config.yaml
model: "class-conditioned image diffusion model"
dataset: "microscope photos of single blood and bone marrow cells"
train_examples: 194171
image_size: 64
horizontal_flip: true
conditioning: "class"
arch: "dit"
objective: "edm"
cond_dim: 192
targets: ["cell type"]
num_classes: 17
cond_dropout: 0.1
norm: "layernorm"
hidden_act: "gelu"
mlp_ratio: 6
head_dim: 32
fused_qkv: true
qk_norm: false
inner_norm: false
patch_size: [8, 8]
layers: 6
width: 256
positions: "learned"
optimizer: "soap"
beta2: 0.99
learning_rate: 0.0016
beta1: 0.9
shampoo_beta: 0.99
eps: 1e-08
precondition_frequency: 16
max_precond_dim: 1024
one_sided: false
adamw_lr_other_params: 0.00077
max_grad_norm: 1.0
max_steps: 15800
batch_size: 256
epochs: 20.8
lr_schedule: "cosine"
final_lr_fraction: 0
warmup_steps: 470
weight_decay: 0.06
adamw_weight_decay_other_params: 0
Rows from block 2 of a small class-conditioned image diffusion model, named by matrix and row number. Rows with one number belong to one neuron. Each number is 500 + 25 x the weight over its row's rms, rounded and kept within 0 to 999. All counts start at 0. Numbers have three digits each.
After each neuron's rows are labels from the 100 images, of 14848 (inputs lightly noised), where the neuron reaches its highest value: "responds to" is what is common among them. Only what is clearly more common there than usual is listed. The data: microscope photos of single blood and bone marrow cells. In brackets: how many of the 100.
# fc1: MLP up (model.blocks.2.mlp.fc1.weight, 1536x256), inputs 128-255
# fc2: MLP down (model.blocks.2.mlp.fc2.weight, 256x1536, transposed), outputs 128-255

fc1.530:468529510504537509499503500507500496495493485493509478549509459499514516475523486559551505475463458508481515482548545524504473501501493495511539524525462465502424505516476525501498535518461461514492529499498508481546483499479476479507464483478490529522494484530490520538472487478519563476556503492497499538536539488465477489494528489486507508480470520507497512458479479496552519524479
fc2.530:494473525517466548453558486478520479511498495538472473460505503473488527529478511462528515466503513486505490487494531522519502541502437545502552486436510499492513481498485512478518507509514460514449470508534498512477478539471504541506503527528523490492495510512532523470497495476446511414472503526506479534471497495510484457487482423482494470484539476482489538540530491518475505493509
responds to: smear: peripheral blood (94); cell type: segmented neutrophil (76)

fc1.387:491515558531523492505522510478508519505498544523481502487494491430472516483484519503460523495494480506482498507518491523552508487482503508523501472536482486498519517502478497511485485484496512532486491456482506500500490510479508398488484495492513485439447508459509505529486432463510521465445524513490472510498440479497496492505524526505506497470541475516532506486524500486492513509495
fc2.387:530487493483551517509532493484531493498514508575525510517553516487528485491493471525460522514547507505444514504505543494490484490513484474506470507516445526530489470508466543480476521520485491507503518499528514479512495536490529591501471498503511506472469488467495523495545453500502493510490477503472489492454530499526479529514521500500499505502500566448506494505534537520496525507516
responds to: cell type: lymphocyte (37)

fc1.597:512525478487483478473488498473492502496494499496515489519463516497485488513482480502441456474524557507458545480489462483559497494505497479468556514515505498475474526490490523467424458521480502512478478469487477521501474510483484526451497473500506477457472474448485490467496489486501507477534544476524500485504467446469503478481478490497507459472478490475502464538485510495437464467495
fc2.597:446479513499489498507479526515489503480522500503543496477468482508531520478547480514485504473448477485478519510440446496489536510486515481537487478506533476476519493504543508535468511497451499505493519532507490498491475520475503471490493523494448527501505484461464515496523457496513510504479488505477496513510522445473507504485534502491471506482510466501442480495458534497542398520471
responds to: cell type: erythroblast (34)

fc1.659:504493529458474519515501457510501487495501527493489514530504486541521499490513477503513473470517449531501529486501491480520512496524529489467583490490493479471481495507474493481520511494518517536459415511510469492498487455517490477477511527467470505472542458481529490527493497477498562486505456514477462489459494480479472512486492450462511525561527517502512542534493503509509514489462
fc2.659:417481511531511524528499533507445525537461500468498484504469499496497526498469454477525499509479488468535538473494492498437480541514462492463531497513489523519453533454528473502503464499503531502501484497467526536500489468483480516551484507521561529500505494490521502491525505425495542488528521521534457486545563444484548485485468496499494466508529462531503523490468508487493532498511
responds to: smear: peripheral blood (72); cell type: segmented neutrophil (60)

fc1.704:511481547523530526497464465525480488453572470501507468460475535492536552493501532475504500486490533484507470498497520525510514448544517525516478495532476490504488495515503514483512535566470512519510518520482470477503515510496529471523496516472525517527484503455513508509485501490483493480499543537528512481572508498505487500512511505516506509465477544515479494481501469480481501526477
fc2.704:480493473525532501548501426517488500484500546508478509506502516513467532511476505480524470501513496504486513530501530509454534513485503526522494490495500476519514530506490482487496496526500515510498484514505579491454506507493530497465502503515465511520516466504482473509527495494512502493538506449517487470536475556514477499509518513494510491429500508479490498486525537505498463514481
responds to: smear: peripheral blood (58); cell type: segmented neutrophil (49)

fc1.295:511466492506490535491471526488511511476503449456478501468486493523462513479524481499552483510566456468498526492554522501518500462528532509494469454492486500515510496481517507523491487560498535514495481521514526504458472429497547488479455557482514466473527527500488539501487481490486512512475519514493493498510470516509448466470510480497513476491464486520488518490503484496512480537470
fc2.295:481496523489475479528488505517489502494509540430539493470498433531473553482508483459513504525452539493546456464533520472521501466520513470473530480530502514503502488511554485521483547466544488500522517492551492458468523474471525464532536490472503479458460460498499509498549503512503501502488502506512496523544447546519471541523542513524483527497501515487535493479483487507502504553493
responds to: cell type: lymphocyte (40)

fc1.31:503464531483523487490490483498470528498518522519472508500503533499519483530484485496530477469520490482506467513452497456512486510507514504510516550515550484498470535446483527460480496485497496522527523503493487538500478523544478492502515486479540486519474524502470517536501470466520497531525488514481489494495572473490494526492471517517554499550523507538496515551503509496498474493494
fc2.31:510499498483527517489524493475531489491529469488536510515485465545528520508500519522552479481474542462525470513477487556516485480478525506503486545489507519501512496477497526532493505496473517496419519512499486499545516503500494531510518535490500551524492523480519538517522478473485519548496484496533513480511473472486462509488515488462508497474474484462493509554519509476479449508523
responds to: cell type: segmented neutrophil (53); smear: peripheral blood (44)

fc1.411:470457530520515493492459532503475520471502510541529502485540507475504498486489518420503528536478486500519485510514496490522466477462487510549461505481492500492503427521512474540505524496509496531502499539460512458504490510497496488481470531500491456517527529485501527508512503544498479530485478461490513502499476565538476482542495523472455497506452485498526485448539487500508529507501
fc2.411:510503501539498489469483489479507504488483518554509559502449495503519506491458494472512492485524499508509505542528499550480499460480489524501454509461514536519506480511476466473519490501496479496471496535524486449530537529481508536512534546524530491463471541468479512532488511567530506486506438497506523509521479485482502503508501510442512533480473527545505471465497471481490473497508
responds to: cell type: lymphocyte (34)

fc1.552:472488580476503548499463535483507454501508457458484500524528478481470492559523498545491514538463490488414526508527518547528468500496519486503475499520487544525471457524521481522481491527460508532536494513519495498470527530468505460544559530509489524510537529510481473541543502504452535516519523528522507508527454539538488518491483528517541497543504525508502495501531484489500473509493
fc2.552:530516511509500470499472475504497461493499517470488530516491531512501442509534505477513486531565485485391494493526531510483490492485474546509497517513492494504553507504528506467474512480533477507499485502482504522492488512503505519470393494473491472515501472529528484481489521513506493507485538507476504482523571497480507469515502531514495493500467476463509498495487502505503417480483
responds to: cell type: lymphocyte (40)

fc1.640:488410467516503500506476487497540527518489523486463517523438496485550488505472438536491463439488508492466437513456484532535542549505484512488522486514484505521524489536500469503508503507498492494488515515458477515465482478506479493491496488495514465496446489457499501479484463527491507481489516499483464495512523492501484515488485460517510511524480508483518515532487551483456512480536
fc2.640:500462475524518503465481509528511506530488469507530502495487527500516559510442498511461495478513488504470539498500478525509507542497500484465484478551500530512447491510501476481533543502473557505507486478518520501501518518520454537517561502519513504421509524487482546498462498515493482514506494484528517487507495520465470500518489491514527526501517541514511504589494498483523498509551
responds to: smear: peripheral blood (52)

fc1.386:509578472481530507533514538505471502512491464477538471559522519524476455517467529498498522513471545474545509541494503481518493498510522477492516507490513551520529482457518510504467492500490508539529502476499502501513483539512484475538502518522472486491531491519480511489481472503494516528511479460547535505515393461530506479511481457511535521507476503481502486519471505508525547453487
fc2.386:496496504499527509497495507507529504524506513498478518530437524499496496500498522536547497493562508475572507505483509509548514515480492500542514486521469463510479509464497547499470505497467496521518474517468510432498515514506497544471516481504501480502522504478510511497492495591483504501519498465493488502503589485510475510490493479496501527532489494510505489482502522510457490479466
responds to: cell type: lymphocyte (38)

fc1.142:539520513488521494507499457532570496487528450499490428497481473526512522519492481504483555522510526514470486482482521516503480489539505480462439486486486483494481500458439497507505481538495463515472528473516501469550531499484512494514486519494516538493518491480484486501510502463492490472453485521473505495521493508488524475510525492492481519499461558530476507472494488486444482508512
fc2.142:490474488503505502533503464549508499493501515492488430450495531457478504514522477520535526466463519513482520453507484484501483523527498471453466486503517492502510475506515509453536513507515503511507498468488520502464524488524494476529474497511504499506494440522498489501546440501530496514555532494510502508499472472528505519520498520560525516490512508501512510520476544506514446528501
responds to: cell type: lymphocyte (38)

fc1.601:575497519466529465503461508522541518513505498491477508504542458461506544487531519460526511540509505500489536451560555504459488496525502515468518464481519519483483543500489534483471524493508527536492513517496515479485466513493528544540469512493478514516481501495515521554542552501521470509524519521508523486501485481469477511512531510526496532453484489478484476470508496473523500507470
fc2.601:443507448492530496500541522539459512485500570510465514526475502499482468502522515529513508525457525496488525504490466502539474495475517526514488478501518472522484520528512527510511487529486500472464500491516507567568541499522495492491455549513498498502461519509534521487484465520504477490513523482498508524513498508507531521509524498519486525485463507522493486489448501489543466494465
responds to: cell type: erythroblast (37)

fc1.54:497488514479519469519502500540533519505477526494494557538490518478520488538485492489441455493483456511486486479453463461520511520472480523527501542495539529495455448477493473516518501486517534457516511466477503518529486518474482448486454475494506496494444519580464458477458519488503544507482463522473488486473524514512490499537508534489511491519488502488510453536476524528471515494503
fc2.54:416512492478533535484529515492473491499461485489511500515484503484498489484516475532511476514516530493433501488482468484502495510511529477475506457450493476516492464524443496520503485537486521458508462506484496518511511484504477510483516519470530531481548512510515542523537510430489499513547516486526547506491444517554528495460468480510520562513505473517519468500487514514498532471476
responds to: cell type: lymphocyte (38)

fc1.690:483541474537462490457520522487485492520456509518474478479531491504547488438512466533481453438473479490522485492490494495463497493510473471531540495503515505507471534492450500471518446489521491474475508431497501515477500480487456430480501428488518510534470463484522495484506506472497497446486525463486497474464502504489461482469497488485522475505515494450471498515497485481501493478489
fc2.690:529542580445511505481510531524479486505474486530470524473490516503516555485539548492507582513485480521486479519469491483547520476494505467525532503511487516479497513525490492506503503489477500515486531489535488506497469537510512497449518473491485514474529482513519494493488500466499500504516528507492506500483511509482469522510510526498458532520544512468500481513464483484519498447502
responds to: cell type: erythroblast (39)

fc1.395:501513486475517487519488504516506492544489479501476507526536477492511497528470476523444459463468514489487488488465509486473462499524501459488516504495503488527499483514525507515497447515538511483505487454512512519488468502522461499469463495499508456542515533561496474509538505497553499523519472511490541492503486499489447513497538463487507462484496499464496509533489501515431480502487
fc2.395:469527509510508463479480493487474523476500525516474486513519528486507490483521527457464540487511479492481518505490512522483511480511486480492506495531467501500486496490461482490504499498531461499507490485545549491495508504514528544500570456496534531505502475578486525504492458538514502506509487496519499487498495455479465443475496547527502480493530540448489494535534527508584467519500
responds to: cell type: erythroblast (49)

fc1.161:452511438499477481469531507495486503479489531527478504505497512497531484516500491528517527503495531530495509490500507510508510502452512510511501504501467472463519509509496467486537551500456512490485535524430506486516533523503496495503504473540467523463453545475548469510514466513507446470468500479483465491517491495529489507506500495518489498462523511486526472507470555458474559457528
fc2.161:500472477555476455501511501483505519550471486483518511449519496495506504462496494468482510478491555521522484532517485499486488457533501513468524490451497501477512502480485493476509474488534518473456509521552461492517468517489518539518513522483551530489515543498517540475516481498518489495520474523530510504492504480452539517517485510488493521479511537524509481473480435512512570500487
responds to: smear: peripheral blood (100); cell type: segmented neutrophil (83)

fc1.321:527514477529484472484506526515489453469497520516503514471465518499507466470519484587498496486518513483516499528483452500483476497495507492501507487463490494541494549487507498549506486528491518476482519511515502522513498486503488456478562477532495487547504500479461519459515519462541482508456475465495444530450507425519525522494440475512505504491479522511494485500490523512471473468501
fc2.321:481497516474493539529504511515538528522525461489503493465473533490517508481526471519527485488449476488452496503478495471497450517528511514485523498463507530489515517464509505473483503519500521509506494502568510533506521450535495548497412503486512478530483465499499503487483465454514521477500499484529531485468530486520495521484496509494492510525494501496523515468493520512555538500499
responds to: cell type: erythroblast (33)

fc1.721:483539484509507485503486566536513467528510475478531542498543478489503499529498484532455496486499533519520508480489500477425463520461471489499507508490476516465485550468508508542528532487483527485494525541449476552456448488503490491462473504474525477501529509480478483494514546495518521476508491522489513496494494493457496525493560485479486502506462475490512485516503496541485483513546
fc2.721:549522497507470495517512498496464483548524533519470460513517499514462491455514448523516483490508489460504500462510525458507462521542472504511521497471555505508514511478533498487540530465519474493526483449518450498477499518494516506503500486458483510501505529459523465468499518495498517503510447554458486497489490489485512519535535463503491510512477490532455527480504479556499492519506
responds to: smear: peripheral blood (84); cell type: myeloblast (30)

fc1.432:498505493496494477555508468499505551509518505514493497500460501485485515469512520420511499517538483559489500491488500492511485511522507484476523517513484496509502492460509517474462519506527480489458506478463476510561484509483526459560475493548498508498464510513484506495487451526538515533509525462541462486489552495487487494486505480526520528499525493476527495486489522492502523513434
fc2.432:498487517465513514477511467488518512514488504548467496509465479503522515506536565558539515530468525514528488525487480477530468525474507512515497505483473475468490497478513489520512498487490469492461527496516508464556466510483478518471516527524504494484486519478508483498502428499501459507480516495491528485453457456483499482475490464475504501521515508484454515485444482521466538485471
responds to: cell type: segmented neutrophil (65); smear: peripheral blood (64)

fc1.308:482466518488497476506478464507528521498506464551498505484488450488452481489529457472488472527524477457426483463463493504486489489472512559459489476510500472476538459526468474456542492494526532511457507502522505464469501485492531503462505500517477447495477488498467496541483541484489478490529473479493491474494495494495464478507462480511462493498544482508514535497530506480555460535478
fc2.308:557470500523465491484534506515453499487486440457512489484500495501528514495495477424480504490451528529521507512517485524511527510512495503466522493511516541485488467562514488483539512498494516486498517530524457439495472492496512465518465490488529471508518540471485505466571460494484520512496494525533451500525509527503516487519512480498476473485506481517501519505527478516500495499530
responds to: cell type: erythroblast (42)