config.yaml
objective: "edm"
cond_dropout: 0.1
norm: "layernorm"
layers: 6
adamw_lr_other_params: 0.00077
max_grad_norm: 1.0
epochs: 20.8
lr_schedule: "cosine"
Rows from block 3, named by matrix and row number. Rows with one number belong to one neuron. Each number is 200 + 40 x the weight over its row's rms, rounded and kept within 0 to 999. All counts start at 0. After the name is the row's rms in percent of the matrix's.
# fc1: MLP up (model.blocks.3.mlp.fc1.weight, 1536x256), inputs 64-127
# fc2: MLP down (model.blocks.3.mlp.fc2.weight, 256x1536, transposed), outputs 64-127
fc1.28,082,234,193,245,198,159,237,208,201,229,181,239,216,233,238,153,248,147,205,225,145,217,243,241,234,262,198,150,212,188,206,236,169,170,214,210,144,238,148,256,282,328,160,101,200,207,220,279,185,174,170,256,219,164,159,161,236,212,212,187,219,188,243,154,168
fc1.29,090,139,100,182,188,226,181,208,219,242,166,236,175,238,206,155,234,131,209,196,200,160,194,235,237,192,213,231,239,180,213,227,246,178,191,196,113,247,236,195,219,267,210,223,183,151,158,207,248,163,218,207,267,124,145,143,215,227,225,154,186,258,231,273,233
fc1.30,078,136,203,183,233,229,194,235,282,232,170,186,230,176,203,165,188,198,191,218,180,197,113,266,176,268,247,226,167,177,173,139,181,187,233,160,244,215,164,169,221,170,195,204,176,236,232,190,140,227,220,154,202,228,241,176,221,235,130,153,155,235,172,217,192
fc1.31,097,184,202,250,125,259,256,137,199,252,148,181,229,207,276,181,196,201,144,201,168,194,196,255,216,223,161,177,193,207,135,217,161,189,139,208,191,221,203,161,166,144,277,169,237,148,134,257,203,193,229,228,211,179,251,204,229,206,203,107,235,205,134,255,212
fc1.32,068,231,187,224,154,215,209,237,171,199,228,228,195,238,211,75,188,217,183,85,234,201,260,228,227,182,175,210,183,237,199,180,296,231,146,190,175,154,243,196,200,242,195,246,220,183,165,171,210,242,178,212,157,199,225,230,151,172,253,242,180,200,260,191,227
fc1.33,118,159,236,233,248,228,271,242,196,175,142,166,196,197,216,201,251,187,168,182,216,160,266,153,228,191,142,197,168,180,179,174,235,215,159,162,292,184,197,144,236,275,190,172,218,168,145,136,188,216,176,214,212,241,168,170,255,270,97,151,184,180,175,322,206
fc1.34,134,161,201,193,146,201,153,203,217,135,205,208,230,181,133,167,193,236,184,156,213,149,197,192,142,162,239,162,187,169,132,167,255,191,193,206,180,191,157,203,169,204,234,186,220,240,164,194,170,203,153,212,156,204,148,204,191,224,214,191,203,263,193,161,178
fc1.35,070,148,184,222,213,165,190,197,163,141,195,242,213,184,185,188,161,222,219,161,188,224,185,209,200,175,229,206,137,202,202,168,204,167,184,139,214,229,157,143,158,246,203,199,140,239,227,225,176,131,260,247,167,209,50,166,180,215,216,210,180,220,177,187,182
fc1.36,095,87,207,186,234,169,174,151,213,196,193,183,202,209,219,206,232,172,212,168,208,239,173,196,106,157,192,227,186,161,167,229,183,184,180,244,178,252,264,177,181,248,178,206,226,217,160,167,252,172,183,141,219,179,141,251,204,163,231,148,220,170,232,205,144
fc1.37,082,165,168,218,213,188,223,118,230,175,219,226,315,219,253,163,205,99,262,174,238,219,193,208,168,230,194,252,265,199,168,195,183,209,178,224,125,225,162,197,250,223,188,117,184,198,199,206,201,157,182,170,207,152,187,205,256,169,210,185,219,152,226,240,240
fc1.38,099,197,186,212,155,136,185,227,141,243,194,224,253,237,174,137,234,169,226,208,194,241,205,201,220,208,176,173,222,222,281,245,193,209,185,280,138,205,236,260,275,229,201,130,236,162,190,255,262,205,243,205,186,124,235,130,177,198,323,172,228,230,221,229,130
fc1.39,100,164,103,170,158,200,207,125,204,189,184,177,139,188,218,253,182,240,190,216,257,173,257,142,186,196,171,210,162,213,195,241,202,146,204,199,199,165,203,284,238,164,201,237,181,195,286,256,210,221,212,269,207,210,91,240,181,162,203,204,169,210,237,239,226
fc1.40,077,67,166,223,158,207,234,193,190,213,241,227,234,103,265,213,176,202,203,157,230,147,211,179,174,212,247,246,198,235,160,204,194,194,230,160,217,203,204,178,174,124,138,140,172,197,185,209,185,168,149,153,176,141,254,146,225,206,227,96,190,247,171,211,229
fc1.41,129,236,156,149,176,219,224,224,145,232,242,215,134,215,164,202,211,239,173,214,218,169,240,150,164,201,246,207,136,164,154,268,255,168,250,152,223,215,160,209,179,254,191,222,150,177,197,191,176,260,215,101,157,166,171,242,208,184,227,228,151,169,212,138,193
fc1.42,123,177,130,154,199,192,109,249,180,206,125,188,218,167,156,188,166,169,152,197,173,203,137,202,170,205,137,187,220,221,165,145,201,181,141,214,147,198,230,215,159,149,236,201,169,136,190,213,129,244,169,183,188,87,283,141,235,183,230,173,209,118,174,192,179
fc1.43,084,224,223,142,189,227,219,200,197,240,247,227,177,205,263,186,159,206,220,187,247,228,183,174,186,214,202,279,158,281,286,216,236,167,254,204,207,191,208,187,190,87,164,200,254,204,227,171,192,239,235,195,264,308,212,186,208,212,236,274,206,203,228,172,156
fc1.44,074,226,183,242,151,178,206,86,235,181,175,138,170,146,165,217,127,178,164,181,246,228,208,150,151,200,156,226,143,235,126,234,206,243,163,168,175,209,189,211,212,207,226,183,188,208,224,206,190,140,185,223,222,234,172,236,242,225,145,237,175,184,213,160,256
fc1.45,138,159,138,212,211,161,198,190,86,212,189,139,265,171,212,219,168,216,180,243,188,201,178,222,297,226,269,215,254,179,181,202,282,188,197,186,188,191,230,181,178,207,260,245,197,180,201,209,181,261,247,228,145,137,211,190,298,187,158,186,148,255,148,183,131
fc1.46,080,234,194,234,218,187,239,187,200,223,144,182,255,124,168,207,222,178,242,169,206,192,203,220,261,211,233,169,100,201,196,183,184,146,177,94,234,187,215,194,160,192,249,196,192,251,227,174,311,206,253,258,146,225,142,216,191,224,190,223,229,247,154,210,160
fc1.47,081,165,113,161,184,222,234,171,126,186,231,219,216,252,159,173,151,192,160,307,118,194,200,235,170,252,141,202,185,129,213,295,217,207,183,173,191,115,191,179,110,226,177,195,203,151,207,157,175,139,132,121,169,216,205,190,114,211,141,170,176,172,235,167,186
fc1.48,133,277,179,292,261,183,263,206,207,276,216,207,92,162,202,198,184,204,239,191,206,218,260,189,200,206,159,241,164,244,149,185,188,204,216,196,217,145,213,217,215,209,180,215,221,154,202,206,201,205,200,256,205,188,185,198,276,246,180,252,150,206,260,248,223
fc1.49,093,116,176,247,216,156,236,229,147,221,144,193,217,210,216,138,189,144,192,218,149,284,184,188,185,150,158,220,195,222,260,244,205,148,151,230,121,209,192,88,208,197,168,99,187,159,118,231,204,140,197,138,204,137,145,195,204,200,187,187,238,212,197,157,195
fc1.50,137,245,147,156,277,135,180,246,185,173,224,137,169,159,155,219,199,190,235,224,185,251,220,210,172,160,238,214,154,191,238,251,240,148,199,174,185,223,220,286,230,252,149,150,196,213,279,207,188,169,181,198,201,202,194,138,140,186,243,172,158,151,232,52,164
fc1.51,077,227,236,191,179,277,225,289,219,243,252,234,200,263,130,177,299,142,151,240,202,232,207,215,128,249,194,242,300,204,182,217,230,208,221,238,227,232,197,145,259,222,176,221,226,192,221,222,148,229,263,201,289,261,230,200,255,243,216,214,239,109,181,186,207
fc1.52,127,208,212,178,171,159,146,119,198,237,135,230,170,126,193,158,125,169,123,246,163,139,172,234,186,173,143,229,238,210,206,156,147,180,125,226,155,288,198,136,212,216,91,192,138,103,189,195,172,235,206,148,175,189,200,195,139,252,162,184,235,168,173,218,174
fc2.28,078,234,188,251,207,172,237,189,219,167,207,254,205,165,166,208,180,200,219,187,162,147,187,215,290,181,191,246,181,220,147,145,167,146,217,221,233,237,181,295,167,109,213,225,239,200,191,193,142,205,205,190,216,263,219,159,179,198,166,185,230,182,175,235,152
fc2.29,087,156,174,171,203,158,159,201,124,145,205,208,234,139,275,217,244,286,207,181,221,212,190,214,270,170,186,203,127,120,283,195,158,150,242,149,185,200,215,177,157,171,223,190,225,185,200,175,182,268,168,195,252,268,227,165,168,239,239,204,227,154,275,235,249
fc2.30,081,148,161,158,189,126,166,167,137,235,193,226,220,172,217,130,232,182,138,238,187,213,215,186,212,153,197,163,229,182,190,195,199,223,233,186,240,237,197,174,206,246,272,257,241,179,177,180,235,240,273,174,133,189,184,160,212,215,191,219,184,160,180,228,206
fc2.31,092,168,198,262,118,218,178,247,232,165,176,236,215,226,286,213,230,183,153,186,151,224,189,218,217,170,285,150,201,203,180,219,173,168,167,175,216,167,219,174,169,303,212,231,297,190,254,154,170,187,171,191,187,241,184,248,116,221,200,304,201,189,209,204,244
fc2.32,080,310,201,208,171,165,193,131,229,215,232,221,263,224,177,144,235,177,202,204,298,206,170,127,161,220,151,238,217,192,179,167,196,204,195,121,132,185,239,142,150,178,217,115,300,88,191,231,210,186,153,186,236,229,209,174,215,152,143,226,221,224,191,169,188
fc2.33,117,190,216,210,225,202,257,126,171,184,180,187,263,271,161,218,163,200,258,226,252,223,143,188,243,150,249,220,256,167,241,305,223,188,231,253,122,210,240,196,244,228,196,189,184,186,219,250,234,135,179,203,163,200,224,227,214,316,239,244,253,185,268,225,218
fc2.34,116,165,190,166,247,171,141,219,184,221,209,154,183,153,236,238,155,159,197,176,189,190,188,197,119,208,137,129,222,232,144,226,282,203,226,175,187,200,186,228,161,210,273,252,184,201,165,208,213,183,142,205,153,202,158,175,204,224,209,231,196,138,206,153,114
fc2.35,078,219,256,219,252,198,223,203,186,179,156,162,253,184,212,229,163,192,207,174,197,232,226,240,214,227,183,200,308,184,212,239,158,96,210,205,245,244,168,190,200,202,258,179,180,146,177,205,203,212,201,183,214,195,255,205,252,237,159,160,171,212,134,108,119
fc2.36,082,147,175,221,169,245,180,161,164,150,231,159,275,222,217,224,253,169,207,234,106,192,265,277,293,194,193,225,196,274,151,228,218,236,213,212,179,242,177,154,155,230,200,233,192,180,210,149,217,191,224,227,186,179,243,231,209,227,196,207,206,98,226,165,181
fc2.37,083,179,157,194,206,178,184,216,175,155,235,177,235,170,211,189,177,217,181,145,216,202,147,229,130,146,239,289,208,262,152,229,230,240,159,138,238,202,200,202,172,212,147,224,172,192,212,196,213,276,187,263,246,169,206,168,177,202,174,202,205,253,201,193,255
fc2.38,096,216,154,194,171,241,218,257,208,136,188,183,211,202,242,217,190,215,237,130,182,156,187,199,247,239,228,205,244,212,196,202,201,182,233,147,284,104,240,250,258,173,152,149,202,213,237,291,106,169,289,245,135,192,212,202,177,137,200,213,196,201,203,194,250
fc2.39,111,198,170,150,213,172,163,212,246,161,269,213,165,194,126,234,179,216,155,162,187,187,246,188,204,226,201,192,230,204,206,178,176,181,178,236,216,216,254,222,221,190,172,110,152,244,213,183,112,199,250,222,193,203,215,255,228,170,258,302,205,161,193,224,209
fc2.40,079,178,133,138,218,215,195,273,271,174,185,152,206,230,214,163,154,202,183,201,181,243,167,191,168,217,169,220,216,198,237,207,200,158,215,203,218,207,243,178,193,283,210,194,131,162,194,188,239,176,158,235,179,222,190,183,204,210,186,242,195,158,172,194,162
fc2.41,157,202,154,194,194,194,220,209,213,174,155,158,167,178,235,215,190,130,219,191,199,242,261,213,251,239,170,225,241,148,145,196,346,178,118,213,231,198,181,215,165,193,200,208,212,207,236,239,181,177,237,118,169,197,225,221,162,226,188,156,228,172,188,130,238
fc2.42,114,298,131,172,270,215,180,209,260,166,216,144,227,192,194,129,208,215,248,172,97,185,183,186,99,171,207,214,186,222,220,258,228,275,254,200,225,200,234,118,194,242,183,119,151,225,217,167,247,202,137,148,198,231,129,232,177,224,167,265,203,130,171,214,251
fc2.43,084,180,168,154,96,185,185,207,210,177,205,137,233,210,170,198,200,168,212,179,222,196,278,163,166,161,191,248,214,197,258,184,261,151,198,177,239,185,188,248,159,220,193,196,236,124,170,141,142,146,178,207,232,169,230,249,203,186,213,188,232,174,142,144,236
fc2.44,082,242,172,208,262,229,217,192,232,147,156,234,233,263,210,239,187,184,232,128,139,220,228,143,196,242,207,240,262,222,168,162,210,220,283,182,148,164,227,185,167,184,153,236,168,145,158,210,151,258,172,219,209,129,157,249,228,215,185,168,245,125,214,162,279
fc2.45,127,161,173,214,207,253,193,275,235,139,210,188,172,219,211,232,211,154,218,221,225,237,233,251,240,229,155,264,187,168,202,182,242,174,245,187,214,231,189,159,155,245,236,208,157,272,142,248,185,151,267,198,222,162,168,135,91,178,224,197,215,206,293,181,82
fc2.46,072,210,154,178,198,257,189,185,260,197,212,122,205,154,184,260,187,237,171,204,152,211,211,158,233,203,180,231,230,229,280,178,254,168,241,228,187,236,197,172,202,152,203,213,184,210,190,146,154,146,255,220,212,279,298,187,229,188,252,233,179,233,221,192,191
fc2.47,073,195,217,176,184,202,153,188,188,176,211,204,191,184,167,200,172,208,171,139,168,210,166,129,250,225,166,204,130,304,221,273,196,190,231,247,171,223,215,183,238,214,201,185,229,216,244,177,167,176,258,197,216,174,170,195,199,210,202,172,191,160,143,206,226
fc2.48,111,209,138,182,238,274,262,197,180,212,228,152,208,193,166,168,165,164,182,201,187,218,217,208,183,269,211,182,233,231,190,206,141,255,263,205,174,159,211,186,225,253,136,139,239,217,190,153,234,176,226,211,240,172,222,206,188,202,298,217,221,175,255,238,202
fc2.49,096,111,229,196,150,187,233,198,248,162,141,178,199,208,160,260,215,259,175,320,221,167,171,208,163,208,200,248,195,275,201,183,252,161,316,181,285,224,186,119,221,143,162,246,176,188,296,201,257,251,238,174,200,196,224,216,195,195,223,195,133,293,155,194,228
fc2.50,138,211,235,171,219,280,143,171,124,257,207,203,168,280,233,173,196,250,128,181,234,178,207,207,216,234,224,203,235,149,238,209,226,216,138,185,183,216,196,222,209,176,180,228,198,151,133,213,186,176,170,161,186,187,189,237,261,217,224,196,192,199,192,159,152
fc2.51,115,159,188,191,106,218,184,228,202,179,137,157,221,165,186,151,250,204,215,200,203,194,151,190,265,147,181,154,308,183,187,205,139,214,162,222,267,258,168,164,193,147,181,224,176,270,220,220,201,265,226,188,242,187,185,165,200,220,235,215,187,129,213,230,228
fc2.52,110,197,224,162,147,215,174,263,198,118,199,199,155,230,207,214,280,168,334,276,209,277,249,228,164,196,197,228,188,223,240,191,169,222,267,148,208,301,171,173,220,219,104,199,211,229,149,146,216,154,241,143,177,191,215,190,254,275,165,189,205,244,169,245,160